config.toml
train_examples = 90422
activation = "silu"
lr = 0.005
Rows from block 2 of a small image classifier, named by matrix and row number. Rows with one number belong to one neuron. Each number is 128 + 24 x the weight over its row's rms, rounded and kept within 0 to 255. All counts start at 0. Numbers have three digits each.
After each neuron's rows are labels from the 100 images, of 14976, where the neuron reaches its highest value: "strongest on" is what is common among them. Only what is clearly more common there than usual is listed. The data: stained colorectal tissue patches (NCT-CRC-HE-100K). In brackets: how many of the 100.
# fc1: MLP up (model.blocks.2.mlp.fc1.weight, 256x64), inputs 32-63
# fc2: MLP down (model.blocks.2.mlp.fc2.weight, 64x256, transposed), outputs 32-63

fc1.123:143147135158143084139137153123150089107134108107157114105117120174189125155146131164110095133113
fc2.123:103127109100154112176106107144128139126136145110096177127091147158118169160140124127101163118132
strongest on: tissue: debris (55)

fc1.107:156134150143129110115126171121066114128145128164113172154170098080092109102135147140131122125169
fc2.107:157101168179141126161185097108080119145118136089121141122158149113106147124131116110143105094115
strongest on: tissue: cancer-associated stroma (53)

fc1.225:080085141148137143119142140129118093108136088147139077153129097094118100126161150103075101110116
fc2.225:082102136122172135119071158123106129127160121149154141170124148129132114153145135139141127126119
strongest on: tissue: normal colon mucosa (87)

fc1.30:125140139130140154110119155100087155146165126093178100144123100090135147141099153179117116150096
fc2.30:124119118093148146156142162139132134151146148132160099122102098046166093122104135145083121112134
strongest on: tissue: cancer-associated stroma (33)

fc1.197:127112171128140129136152150150138110079166139120107087108130117118145135133087088084145153122140
fc2.197:118126121068108113115142143139154136124149130119140154138126091129109133117155089138097159132128
strongest on: tissue: mucus (26)

fc1.55:112130117114115109113112108121112094116166142110156114107139153131198085097133154104080155186164
fc2.55:141137135124104116118151123144114188128146097152159158116138128162133142160150090103121109164156
strongest on: tissue: normal colon mucosa (60)

fc1.71:100092104130097141149117118096106121130112132131132124109125142160109126089140129097125133083156
fc2.71:120153152118088098115145113126158154130139115107123130094147121111130135114126149177137110150143
strongest on: tissue: debris (62)

fc1.62:115123128130088102144147203128131144141181062116133096137151123112105136133128138076128120152119
fc2.62:123127156150156164139096153112144116126119132152156132153120202079108098143144107191128099128117
strongest on: tissue: tumour epithelium (68)

fc1.253:094150129105123138174097133072142123090152157129150089110154134140152141087162142159156111108148
fc2.253:075133103098148147102124138115179123159094122146128082107125146118122155087089147132135129126154
strongest on: tissue: tumour epithelium (43); tissue: smooth muscle (32)

fc1.15:133101143142124131124125144134094147067117128169136121110113098135143086136153073141126160152135
fc2.15:136118118114105104135107111141098120154129126124108140121152126129149086123181129159141132126138
strongest on: tissue: debris (58)

fc1.254:096112146110097133101132130115118094133111066115107129110159117091149136121138126151175104152177
fc2.254:111123128148121155086141182146153138140159160111129138117121152118167121086124075091099188118157
strongest on: tissue: lymphocytes (85)

fc1.141:119097112135165157129126110152110161105123058155160100122090150127095110115126149107090127111124
fc2.141:132103110125165112136094151143135164164132139187093153147153103091130141126113106087161130116160
strongest on: tissue: mucus (48); tissue: normal colon mucosa (30)

fc1.211:109136154109130146077157141144116126122160141134155114138146118162121105104127163091096153125115
fc2.211:196162135107120129115149091172107121131127094127160114091131149181099121127131117120138143186130
strongest on: tissue: mucus (48)

fc1.12:148140108132111096153197153117120132125144141144138128117124126126176076161126101151109132104115
fc2.12:107087112106156149130129140149086131125102120139134115091078084161159105157144122101182127156140
strongest on: tissue: adipose tissue (31)

fc1.46:126099129140111108124113146103163144078148100149134103103082110136144129095124111107151147114122
fc2.46:155134098155108119127104137100158121148164158120131155099183164153145165116128168134102126119105
strongest on: tissue: tumour epithelium (55); tissue: mucus (29)

fc1.102:121140123183149145051140107130174148103159112136153080124140150115093141127133157153110143115161
fc2.102:148112136116094179087126108119131087114108093138137172133135109127112123097131110137159112134090
strongest on: tissue: debris (97)

fc1.43:135126130132130136125077174134135067080126119117127134103137120153167130068120138152156146129135
fc2.43:112121116145139163120152135118137123098158161114142189125106152139134127163134134132169094126167
strongest on: tissue: smooth muscle (95)

fc1.110:102121160129145167129105141109106163116118096114127137076098120110106109088136142145142114140076
fc2.110:156148141086138090103121128150127132124096129152114097142161085128125143100121144126125077101124
strongest on: tissue: tumour epithelium (76)

fc1.177:125094116175119188161144182110097153134108137157149103139111157134125117153147104099139076136109
fc2.177:120121096177141135110114138124145177160080127153134098122108099111108141110141136137096117159136
strongest on: tissue: smooth muscle (73)

fc1.64:127151160157108143095123130081074145094124172182140140117144138162134105136118150162104169114141
fc2.64:123113132142136099166107112137104109120124169104174118138118138104104098131095127138079118134132
strongest on: tissue: cancer-associated stroma (61)

fc1.26:138101093139133091145115144139161101083128115141140118129166092123122126080154153150132133131112
fc2.26:144095152144137153176141109125123132186166120148146165147102141097125113062102145119118130107098
strongest on: tissue: normal colon mucosa (69)

fc1.29:121083102131136132154143085112127108112063127126123138101135153114100117101115108123119169131047
fc2.29:171116103121137140094114135127133136126134124152134161102137091136154149114106120077134097110132
strongest on: tissue: debris (38); tissue: cancer-associated stroma (33)

fc1.35:169133118155164147161143130110070140151106146156174081145141116120118164135122156109138119154090
fc2.35:144056127091119140127168133098131101128131114125106118123109131120115121159117121068107080116129
strongest on: tissue: cancer-associated stroma (73)

fc1.198:140165161152105115083126136092148124152128114098120081127107126105125115123175140135113123131131
fc2.198:125100132128106149107131141161148129116158153106142088105086143107125086097103143089109142114106
strongest on: tissue: normal colon mucosa (60)

fc1.120:119064088155101150145121101110145144106102134155117107120141140124155114118116149154111158124146
fc2.120:129121098152145121136109120154115125122166126097126180106156125159108149125111085080151146170137
strongest on: tissue: tumour epithelium (40); tissue: mucus (34)

fc1.131:134126100124089121116092198139072118145175137149129149114115151139120138110164150118111115131120
fc2.131:116070129130143114106113113145157126158137135141106170098129118158096107172134124138144113113142
strongest on: tissue: normal colon mucosa (75)

fc1.139:110087128089142146140096154125123126124155133133144146113133116095141145134068144145158163113133
fc2.139:158123101121132136132130130176135151198145098168093168166152134154112148123133153125146145121149
strongest on: tissue: lymphocytes (46); tissue: normal colon mucosa (30)

fc1.135:141151091137072090186102129137064113133091148125134129141103143113131111113129122095098143097177
fc2.135:149122141147105115150113151134131176156075080172171132079131126127136137113125090120151116132120
strongest on: tissue: mucus (75)

fc1.199:138115113112125148134116101122132114115136105152140105116123132159152087085124159109113140167177
fc2.199:163153086102123100104126108156112131156127088090133118131178104122133125133095124145126157180132
strongest on: tissue: tumour epithelium (38); tissue: normal colon mucosa (26)

fc1.109:129170138170099131108154122137119116181190128114128111085116187136125128120127169146144121163117
fc2.109:108122208106176144093086126117108137101121106117157156119106143133102124157107137120138152114121
strongest on: tissue: normal colon mucosa (53)

fc1.166:104097137167125123116152151124114105153129079126143115143130175123132164136113134182121170127127
fc2.166:108123116120141098138095132139111129109131085115147081105122085096113126124094095119141139098102
strongest on: tissue: tumour epithelium (98)

fc1.18:103116142092179102088114152163139121119140152133177121100142097134142160129141149156141134102109
fc2.18:126147078107094147117123114123132090162135119138123101129105135092118127135080107108146105147134
strongest on: tissue: lymphocytes (56); tissue: tumour epithelium (36)

fc1.126:145179137142118144123130162108119178140146122099106134155150104118116157096106152154104131124151
fc2.126:169119111147148103170094133155116161116099111136133099121147122175132112165071112142156126151073
strongest on: tissue: debris (42); tissue: cancer-associated stroma (28)

fc1.151:089138098142125151134157134140095140147085148132144116131134125108131107152139113091134094134144
fc2.151:127155125133103176158136118129100162134160142165139141175137177116125159142105114149152117127131
strongest on: tissue: normal colon mucosa (44)

fc1.203:098098110121097108082180150125128083129136154160132147141066104156134123144139139103094135108122
fc2.203:100144175104115182126118132127124132158142129153132120111144108140097148133127099147154128124083
strongest on: tissue: adipose tissue (35)

fc1.173:127099075129103180134133151095114132112130114130100121141114133110091162122164091109142129158107
fc2.173:110157136143137126128131103105138172148129159100097136075139104165108124143142135124121127099150
strongest on: tissue: smooth muscle (42); tissue: debris (28)

fc1.61:112121120115135156138137134122150105136139126123134156100200147083138124148115156135094165163104
fc2.61:129131134099135143129118128103131145151137145158122176123120169119191072132111133122113137110104
strongest on: tissue: lymphocytes (92)

fc1.122:131155131119109105119110113100158131100117140163177124131103121154135135080130115180157135115120
fc2.122:109149143126134130116105140150120106140162121198183134088148119133157096130141090127127130096127
strongest on: tissue: smooth muscle (99)

fc1.158:095156145131105116097129147149078154089076148114126083102189111128117103127102131128158103181112
fc2.158:134154170153114095100143131103151117137077134110152116108115118078150127108155128147088110098116
strongest on: tissue: cancer-associated stroma (52)

fc1.132:091153127133108138136120121131124114146149099100116126085158164104140092126103135137158147114096
fc2.132:153108140106157135099121145149131146086123098156149129158119159161150109100168136099099107134093
strongest on: tissue: normal colon mucosa (75)

fc1.186:117140120160124111110105144153131093083123111130140131164109113144170110086127107125111149143097
fc2.186:078111127120143150129069082133154150103136152116125132125119124131117143079188116105150126121101
strongest on: tissue: normal colon mucosa (71)

fc1.88:070133130166089148119073151102087144152102139148157151148122136085117108090132120136120135200155
fc2.88:111141103111114133159114113127140087156135144119145131105172143133136098132128077133123191083127
strongest on: tissue: smooth muscle (57); tissue: cancer-associated stroma (27)

fc1.155:126129111107177113135120166113134127125139136126160140170123111121075080149104094156122120118141
fc2.155:111127129126097117139114151142106145143179132163150108166136127111159155140105129127116121139107
strongest on: tissue: smooth muscle (71)

fc1.134:096168156169140159159127108151153125125109129144132110129145170105105095098145137115102156144144
fc2.134:093130119108113124104123123109157164154105109124103134112154101155155158150112138100136127076141
strongest on: tissue: tumour epithelium (36); tissue: normal colon mucosa (33)

fc1.27:130118137111136123134169115146115140127098120156132111110084176098096114105154094126126119124136
fc2.27:135111158133118136113143119130110121125113149122144140135144134127123190097085166113128049178109
strongest on: tissue: debris (28)

fc1.124:143180150133111105120159170131102100150134128181144142140133119100153169117102103131116158123128
fc2.124:081118136110114181144171165134121087123164153149147104164122138131118186128096131137116125131124
strongest on: tissue: tumour epithelium (36)

fc1.0:139128158124120114138122133138092147131120138120151128144122104150127129133116108120103141124159
fc2.0:114137148167130192150157113108159141137122094140192145125072109161162129111104158166156098101127
strongest on: tissue: smooth muscle (70); tissue: debris (29)

fc1.121:131130172123098147083138119116122124095161177112147135146139138127130117135162103156116118102162
fc2.121:146136170095108135084076163104126136163131132159139151146143124150143180117145153121099125133145
strongest on: tissue: adipose tissue (34)

fc1.142:099109097155127087101091126099113068154123085105132108138121150121106118127144123126141137118110
fc2.142:118134111125140101143132135114106149140081103131128121109118166137105161169084129154142049114153
strongest on: tissue: tumour epithelium (53)

fc1.5:103092110131169142134137139145137154098151079108165141134119155091108132114135174116123083121116
fc2.5:113156160110103149163138082118092134133135102080127138143139130121165126135143147144166080118129
strongest on: tissue: normal colon mucosa (41); tissue: mucus (37)

fc1.104:117149150115107125115105137113104127103086171131207122137115092158102132136142141179125157096161
fc2.104:136144157145114167153073121123144106134117116110171093076127147137172147117137131155137115091153
strongest on: tissue: smooth muscle (100)

fc1.98:113114112118135119126149152137160126108165125160123050126120129111136136098149145108092154115147
fc2.98:126147092086125106098103118135124133118132112137159117091133138114168133060092171170127149149148
strongest on: tissue: tumour epithelium (47); tissue: mucus (26)

fc1.218:157161147135113145127131085121094109169165117165108134121095144115187151134172112135117135135112
fc2.218:132180133126104159149108130127129151117147195131135126146116155096102121116129086119157147138114
strongest on: tissue: smooth muscle (65)

fc1.1:126135134141108158117170138140143076124117127101149128135128110158087120165122188158153173149119
fc2.1:121079100129103105108134134084113151097101134148104123127106116114138138142128141112104115094090
strongest on: tissue: normal colon mucosa (32)

fc1.205:157172173118101150143183176153109106152127106097100125070168130111126116151132117131121126156139
fc2.205:089149132120121122153121136108133100117182150112152113157098205091140092121158146120109134154133
strongest on: tissue: mucus (85)

fc1.162:133143146136133103121095104144141160107078148111107140107128131071128102115107092170108134086127
fc2.162:089205192090138118153147111103096139160133112142133090135163109129164156139151140150090139133148
strongest on: tissue: normal colon mucosa (39)

fc1.93:102191183141096102138129146161124130115155154142161119139135137139133102166128113178155147113094
fc2.93:167132189117119147120134109136134124134103124133109122146103159134116150143129130194137109165129
strongest on: tissue: debris (51); tissue: cancer-associated stroma (26)

fc1.51:136080141141108100145139169102109100110097107121096106147183142112149097081144141116109123118147
fc2.51:133150115155124099150158121150129130105139206163157117096113126101140095127109151057105166167140
strongest on: tissue: cancer-associated stroma (93)

fc1.234:127138109134134111042139135132124155130095140133124102106085118089153104124144116136148094135121
fc2.234:092138173108154117166114100143117138172143114127132121136126114146140126125122118091133107184100
strongest on: tissue: smooth muscle (70)

fc1.106:136128076143116164111150136147086131148111130144135124102167134148158106131140129156127117158109
fc2.106:094120181124165139129108150154112137114102106136104124178118101138083111168110123130152160143153
strongest on: tissue: tumour epithelium (34); tissue: normal colon mucosa (25)

fc1.77:113133129117108150144135103154119112124153090095155093151140090135126108096161097094093108098148
fc2.77:103162154100138146129112090110120131105065161115131105119159095137106134144151157128109123083088
strongest on: tissue: debris (43); tissue: normal colon mucosa (28)

fc1.28:123132129108139115132091153138159139107131074121134131123169098113139146131167128168120132183165
fc2.28:123142108123174110121176101127139152150111152181121176137112135172159118131104113182142133121114
strongest on: tissue: adipose tissue (37); tissue: lymphocytes (36)

fc1.168:122135146150158184129119185103143106100137123139117129146128142103152126103113141132101167127123
fc2.168:130139146173090099121132170082157111114125186127101148121159155145138124111153152117085120095133
strongest on: tissue: lymphocytes (100)

fc1.169:096146109075120129133113094140122139106071096107131124143140145143147113146136120070106146128148
fc2.169:188119147133108142137091105122123153161103117117119152095101127153109150120168092132152112164099
strongest on: tissue: mucus (60); tissue: smooth muscle (33)

fc1.23:064172086135129131141144103140126108139119128149137111141146136136117168152106158134145136153140
fc2.23:170118145164126103139149129141132132127126143122151123156075138120144148159121133120119123159141
strongest on: tissue: smooth muscle (99)

fc1.84:067131127142131127132137138154132143146135141134126116098146151100127141086125155149081089149152
fc2.84:103156157120101098113117140131141133100158119098140116160090140131126130117105144120186122134109
strongest on: tissue: debris (52)

fc1.48:108134082109096114131126169100157093141104075145138122144146141090098119116168147135152141116129
fc2.48:143147127149123135157154167139112130113131145130150180126054074099132097122112161121116148150116
strongest on: tissue: normal colon mucosa (86)

fc1.99:115135098091119140076125153150110111114136085134143149100139156126142110142177138140117155137129
fc2.99:171135178154143153099143146106118132107142126178103112062158128126098141115120133127122105129113
strongest on: tissue: normal colon mucosa (73)

fc1.6:121154097117077136105126115112126138132107101126144092114108158111103113118167136134131102094160
fc2.6:154145102120133164109154168123124108130097106138121172154081121181146185112130165106147135136170
strongest on: tissue: debris (67)

fc1.247:133143163181078151104137140147115125110131116112106106131115133140134105099171107147164149108177
fc2.247:102100160117139153155149137142099088149127130097139152147145105163136122126153148053115173121147
strongest on: tissue: debris (70)

fc1.190:133120141110140129137157161159139098120109102113126115114164080126154118118138122119062146180128
fc2.190:078126100137092147141133153127151135108122162139163088097128110077111122132132112068146097132146
strongest on: tissue: adipose tissue (43)

fc1.82:125129112133107152068140122118169096140132155173161101171129181114120109106151142142148126102139
fc2.82:097119159122133171130129123120171140131107133164136110130155138123111119150156107193099107095135
strongest on: tissue: adipose tissue (55)

fc1.145:160094146096130120108121115144123092107053120153109138113166143120168094080113148136119152132157
fc2.145:078117132131096158143155178140123142132112153196125108176099156125115117149104125105168140117090
strongest on: tissue: adipose tissue (39)

fc1.96:095154150116121116172116111153157118096132102121143138108104139148152123105132129145144132140138
fc2.96:132134094095117169148098093170141167150118148162126104141180121151131126159123122113129134142093
strongest on: tissue: cancer-associated stroma (39)

fc1.241:149136180143112114075148117143147128103137136102149109154136129096136153143115143130139170155135
fc2.241:136168132106124131099145116092112169142139135130110147122123099174123115074145081150114165128108
strongest on: tissue: tumour epithelium (42)

fc1.231:140149149126115117155167142124130124137095149138151136134120124110170113110116130100090134137147
fc2.231:123149140138158117138106157106154133152122144142087155134155129156160141103119141156138102150116
strongest on: tissue: tumour epithelium (58); tissue: normal colon mucosa (26)

fc1.239:118135148112125125149110137127116142082126130121107098090118107083144109184144110152089175146117
fc2.239:122119134103170143137122129166080112130187121159101093151144180117178129122144142129158129142142
strongest on: tissue: smooth muscle (72)

fc1.78:125126115131109099152101141118108131139095116077144140119123126125125101115171168088126086114109
fc2.78:131106093122162112149119165139156131158150149143156139095108152119127149137124102168071142146131
strongest on: tissue: smooth muscle (92)

fc1.236:120139147116106145107143148110108088106113097139148142133107128109141147137141135143086158125088
fc2.236:141182103130128111124113139122123097077149092089111142117112170112095114130176127140103141151142
strongest on: tissue: adipose tissue (70)

fc1.116:091133134120119122104113122154181073115106083137166086144119094147133113135131166161142090131128
fc2.116:155078125126147129145131109132058162142175123135134163129131152138086130131091140142107159128128
strongest on: tissue: normal colon mucosa (34); tissue: lymphocytes (27)

fc1.81:102139132177120123116130098146139130116126102134122115151189087097097135102168135127160127126139
fc2.81:145152130139141152089113106142125107139111099130126080131172113138139163122085132132130173141122
strongest on: tissue: debris (75)

fc1.76:114115101159173115182116136124121103127142090116142127122100113083148132143152154170088140152151
fc2.76:147174094149123072186148108128128114113147107075138139142118099115132123121132143153106190121149
strongest on: tissue: mucus (96)

fc1.221:161093104129084140147151121093150159085164096123134121119149113128110122120115148135137098139128
fc2.221:089137152141138189099185120118147122111140126140172151122148176139144102148129113145076076129145
strongest on: tissue: tumour epithelium (35)

fc1.255:116121142137130148133143152184129153138101162127157129122076150129094108098167151171139147161118
fc2.255:111144134127089091121118146150124135169154141136083120076117132143095125124105136153144089113141
strongest on: tissue: smooth muscle (73)

fc1.189:139076116135137146129128141172124108116140125120128120139143174116120121138153130133114162129165
fc2.189:129157136137135150131118115127153121105140135141117154079139136132196154138157118107095138113101
strongest on: tissue: normal colon mucosa (52)

fc1.36:197122163145131089092168142178110114055143101100122138126147132121120142120156121143097141130142
fc2.36:161104125106134138137146148149170151139109143133111194155128157139098134083110149135085120144138
strongest on: tissue: debris (80)

fc1.240:180132132138122146158126148144135079132165113138124127162168122113111154114144117126099126151137
fc2.240:082124120153161121143149122130148186080119158113145141139151121123130126085173120165153107123086
strongest on: tissue: normal colon mucosa (57)

fc1.171:111156117171123093123132108091124130105123064115112094152142152132113150155140128107151137123093
fc2.171:083154119127119092111105149120107129148118143086117104090134114144168149159104100149134151150110
strongest on: tissue: tumour epithelium (98)

fc1.73:126122116142091125108075071106106139107123076140119113095104078098125096111095119146145107105096
fc2.73:126131142103103135183135099163173138113130154145121106132126139154158111140149172099093093147122
strongest on: tissue: normal colon mucosa (39); tissue: mucus (31)

fc1.245:161118120136144121154115116136103091170147147177141126102129145125147059114159150127120123123139
fc2.245:095107173141121143120173157103125170131111098145134117131133112140101127124072085143095103133154
strongest on: tissue: normal colon mucosa (56)

fc1.160:134104105181105146119149142165111146119117150111130098126110151064168134119134113127152126134098
fc2.160:128158111124104107139168180118117136117127100140128114068170100125180150158142085120113131138138
strongest on: tissue: cancer-associated stroma (40)

fc1.223:147084155135110128096121074128114105089100161138110097115124168134107116110127174119127134117132
fc2.223:117154161147166114109153136172160124143148112110115140105139149146112168142119166146134119127146
strongest on: tissue: debris (43); tissue: smooth muscle (35)

fc1.13:110125119172135150105138100157135060134083127116146103118130112128158122115172127120123072110118
fc2.13:130094123154094118101097160136125157114111121136111125086149137072141109186098111157099159143127
strongest on: tissue: lymphocytes (95)

fc1.50:110113127146090097135116150168118143143147135171144118163127131090147110122154131138147183136109
fc2.50:145103088172122110146115132085126140136133106139131147160146144149104092143116123166126136085075
strongest on: tissue: normal colon mucosa (60)

fc1.42:154147078112114137121127136140107141159143107124122114120122172112110079142080139117120148128131
fc2.42:148145159130112157101112084130103121148098127134187103117132093130138104140144079094130145115106
strongest on: tissue: smooth muscle (94)

fc1.17:107107151115135146147110134103120077086108139126108103130172145131104128106155113130107143125086
fc2.17:120124097164157154084096128128113147135119161143142125099130128146119137146147134085132109145142
strongest on: tissue: lymphocytes (52); tissue: normal colon mucosa (25)

fc1.185:163178118133127142142113116166075086147142136117116097125126135116111120157111098125084161125121
fc2.185:118150105093117140111086096120133128153158187142161117121121157129136140158137170119158136105159
strongest on: tissue: smooth muscle (91)

fc1.148:066151167098094115142113170143132151093150132099105115132101139112129134150125120180111116113110
fc2.148:170131168132105108122135132159154169132115095156113069147121115132153106142139098117146114098123
strongest on: tissue: cancer-associated stroma (65)

fc1.188:099126144129150156137068147145142100124158124132126133146129144118108156115116095137148107095143
fc2.188:113113183146133144138137101180115138116073115148116100158170123125140067117121127170100106100157
strongest on: tissue: adipose tissue (37); tissue: cancer-associated stroma (36)

fc1.248:154140146147115095136143145134097113114122102100142108105160133103161117134127085151122121129109
fc2.248:105156124106146167095115159144140142175085139153078096137121130161149137105152126109119147137121
strongest on: tissue: lymphocytes (83)

fc1.138:132081143135119074105194116108117103111159132159148136139124127115129107144141119132132138160121
fc2.138:113106107149144146123159111104175154138107116184137123158139119098093144093141124111127129089103
strongest on: tissue: debris (63)

fc1.163:100156105155186171128115161091065104079122153124127151127178100105115099130141141144144145132118
fc2.163:150133155111166102138116143090120162161070113103098128145138147142093165102132114096124150115154
strongest on: tissue: cancer-associated stroma (53)

fc1.232:117110202157174111121148161104131104117130144132138134119100135151149105112165115111119139167092
fc2.232:136145112124125128129137109131160093128119106141133104095145108095146087117100121095138110131149
strongest on: tissue: lymphocytes (45)

fc1.140:120164131083088117154127157136093113138067170144152125136118101125108108160137095082123099148157
fc2.140:101115122157118119141096150112113136107113095153157138141111133153088125151107092178152137134147
strongest on: tissue: smooth muscle (59); tissue: mucus (25)

fc1.8:092120120126107097120083130123169134093175103086164127104110124118106087145108136156120156095064
fc2.8:118116078089086127119117148140120095084098130091099124110123135155057124127154145137128116077148
strongest on: tissue: debris (37); tissue: mucus (27)

fc1.196:106135129161104110119153143100133147112145113162123121115121127109087139110130122120140147135107
fc2.196:167111115099161140124169127149136107105112120123146168133101135099202159159129127121126103098133
strongest on: tissue: cancer-associated stroma (42); tissue: debris (41)

fc1.147:171131086147120122153110132089130147120146109095124064157104137112135143111108161161112140132163
fc2.147:134122125123104146124138121121109096131076138120186157121102142134116114133149062167129178139121
strongest on: tissue: debris (52); tissue: smooth muscle (39)

fc1.89:116096131152092146108102131107121120067085089122138141138142160152122151145115144133146140091142
fc2.89:124126129153108110130140163129087108126136206135108106095168160124156128132150167141078142115131
strongest on: tissue: cancer-associated stroma (49)

fc1.117:110116173108121136148121164129094137145127169092134109164131139108123094145134114099149106179173
fc2.117:127092093155104110118132118148089111149142135076140097150133159135153130128143133134187103145129
strongest on: tissue: smooth muscle (81)

fc1.193:121159177131133110114161176133110112079139139069113156111131138107065107110143134113106108150114
fc2.193:180134133129088187140127132137128132115081143145104144136113163164108101109121118159147146124146
strongest on: tissue: adipose tissue (54); tissue: debris (30)

fc1.222:138118153135129128160131138169133093111154130099135130174165128083109154152127150164137123155111
fc2.222:144128159123118117125116139159178150134080117147158154079119140123100145133110111127075155127153
strongest on: tissue: debris (91)

fc1.11:134177144099127139117144162159136115139151120174125108175121164127072109135139135134103132131112
fc2.11:136130099113143112139133132102129125141168166179140124138158121108146124152124065139117162120141
strongest on: tissue: smooth muscle (57)

fc1.58:088150120151104129099121177144182120115131089130086108139132162135124092114141135135147137151162
fc2.58:105110136128118096127136179102139125110124155157135147126081102092123110146140111102102136115112
strongest on: tissue: adipose tissue (46)

fc1.2:070135120067152159099092109130141128111123108151141123145108122118135109163138183130092141177154
fc2.2:154110133082141110118145141145095138089135125129138128105095117120168180169120116109124120125171
strongest on: tissue: normal colon mucosa (34)

fc1.181:129124135112112098117146153147104110091093129163177151136142105146138093093183114134098140113126
fc2.181:133102163137149124096108129186154139110118160142118074139145120118146115145144083155131121184106
strongest on: tissue: adipose tissue (72)

fc1.152:106111100141099165143083144110113125115109176156151132147114133134127139070136148127148147099141
fc2.152:104130121120109140150123142115145145095101136152140083134164139149124183096110109128116139149169
strongest on: tissue: tumour epithelium (34)

fc1.224:133120108127131136066143157148146169106077092146147123160112104139135091098105127105137176121149
fc2.224:121159156139109130096126141153119146097117086122125130114151096127102089117134078114083086143089
strongest on: tissue: debris (94)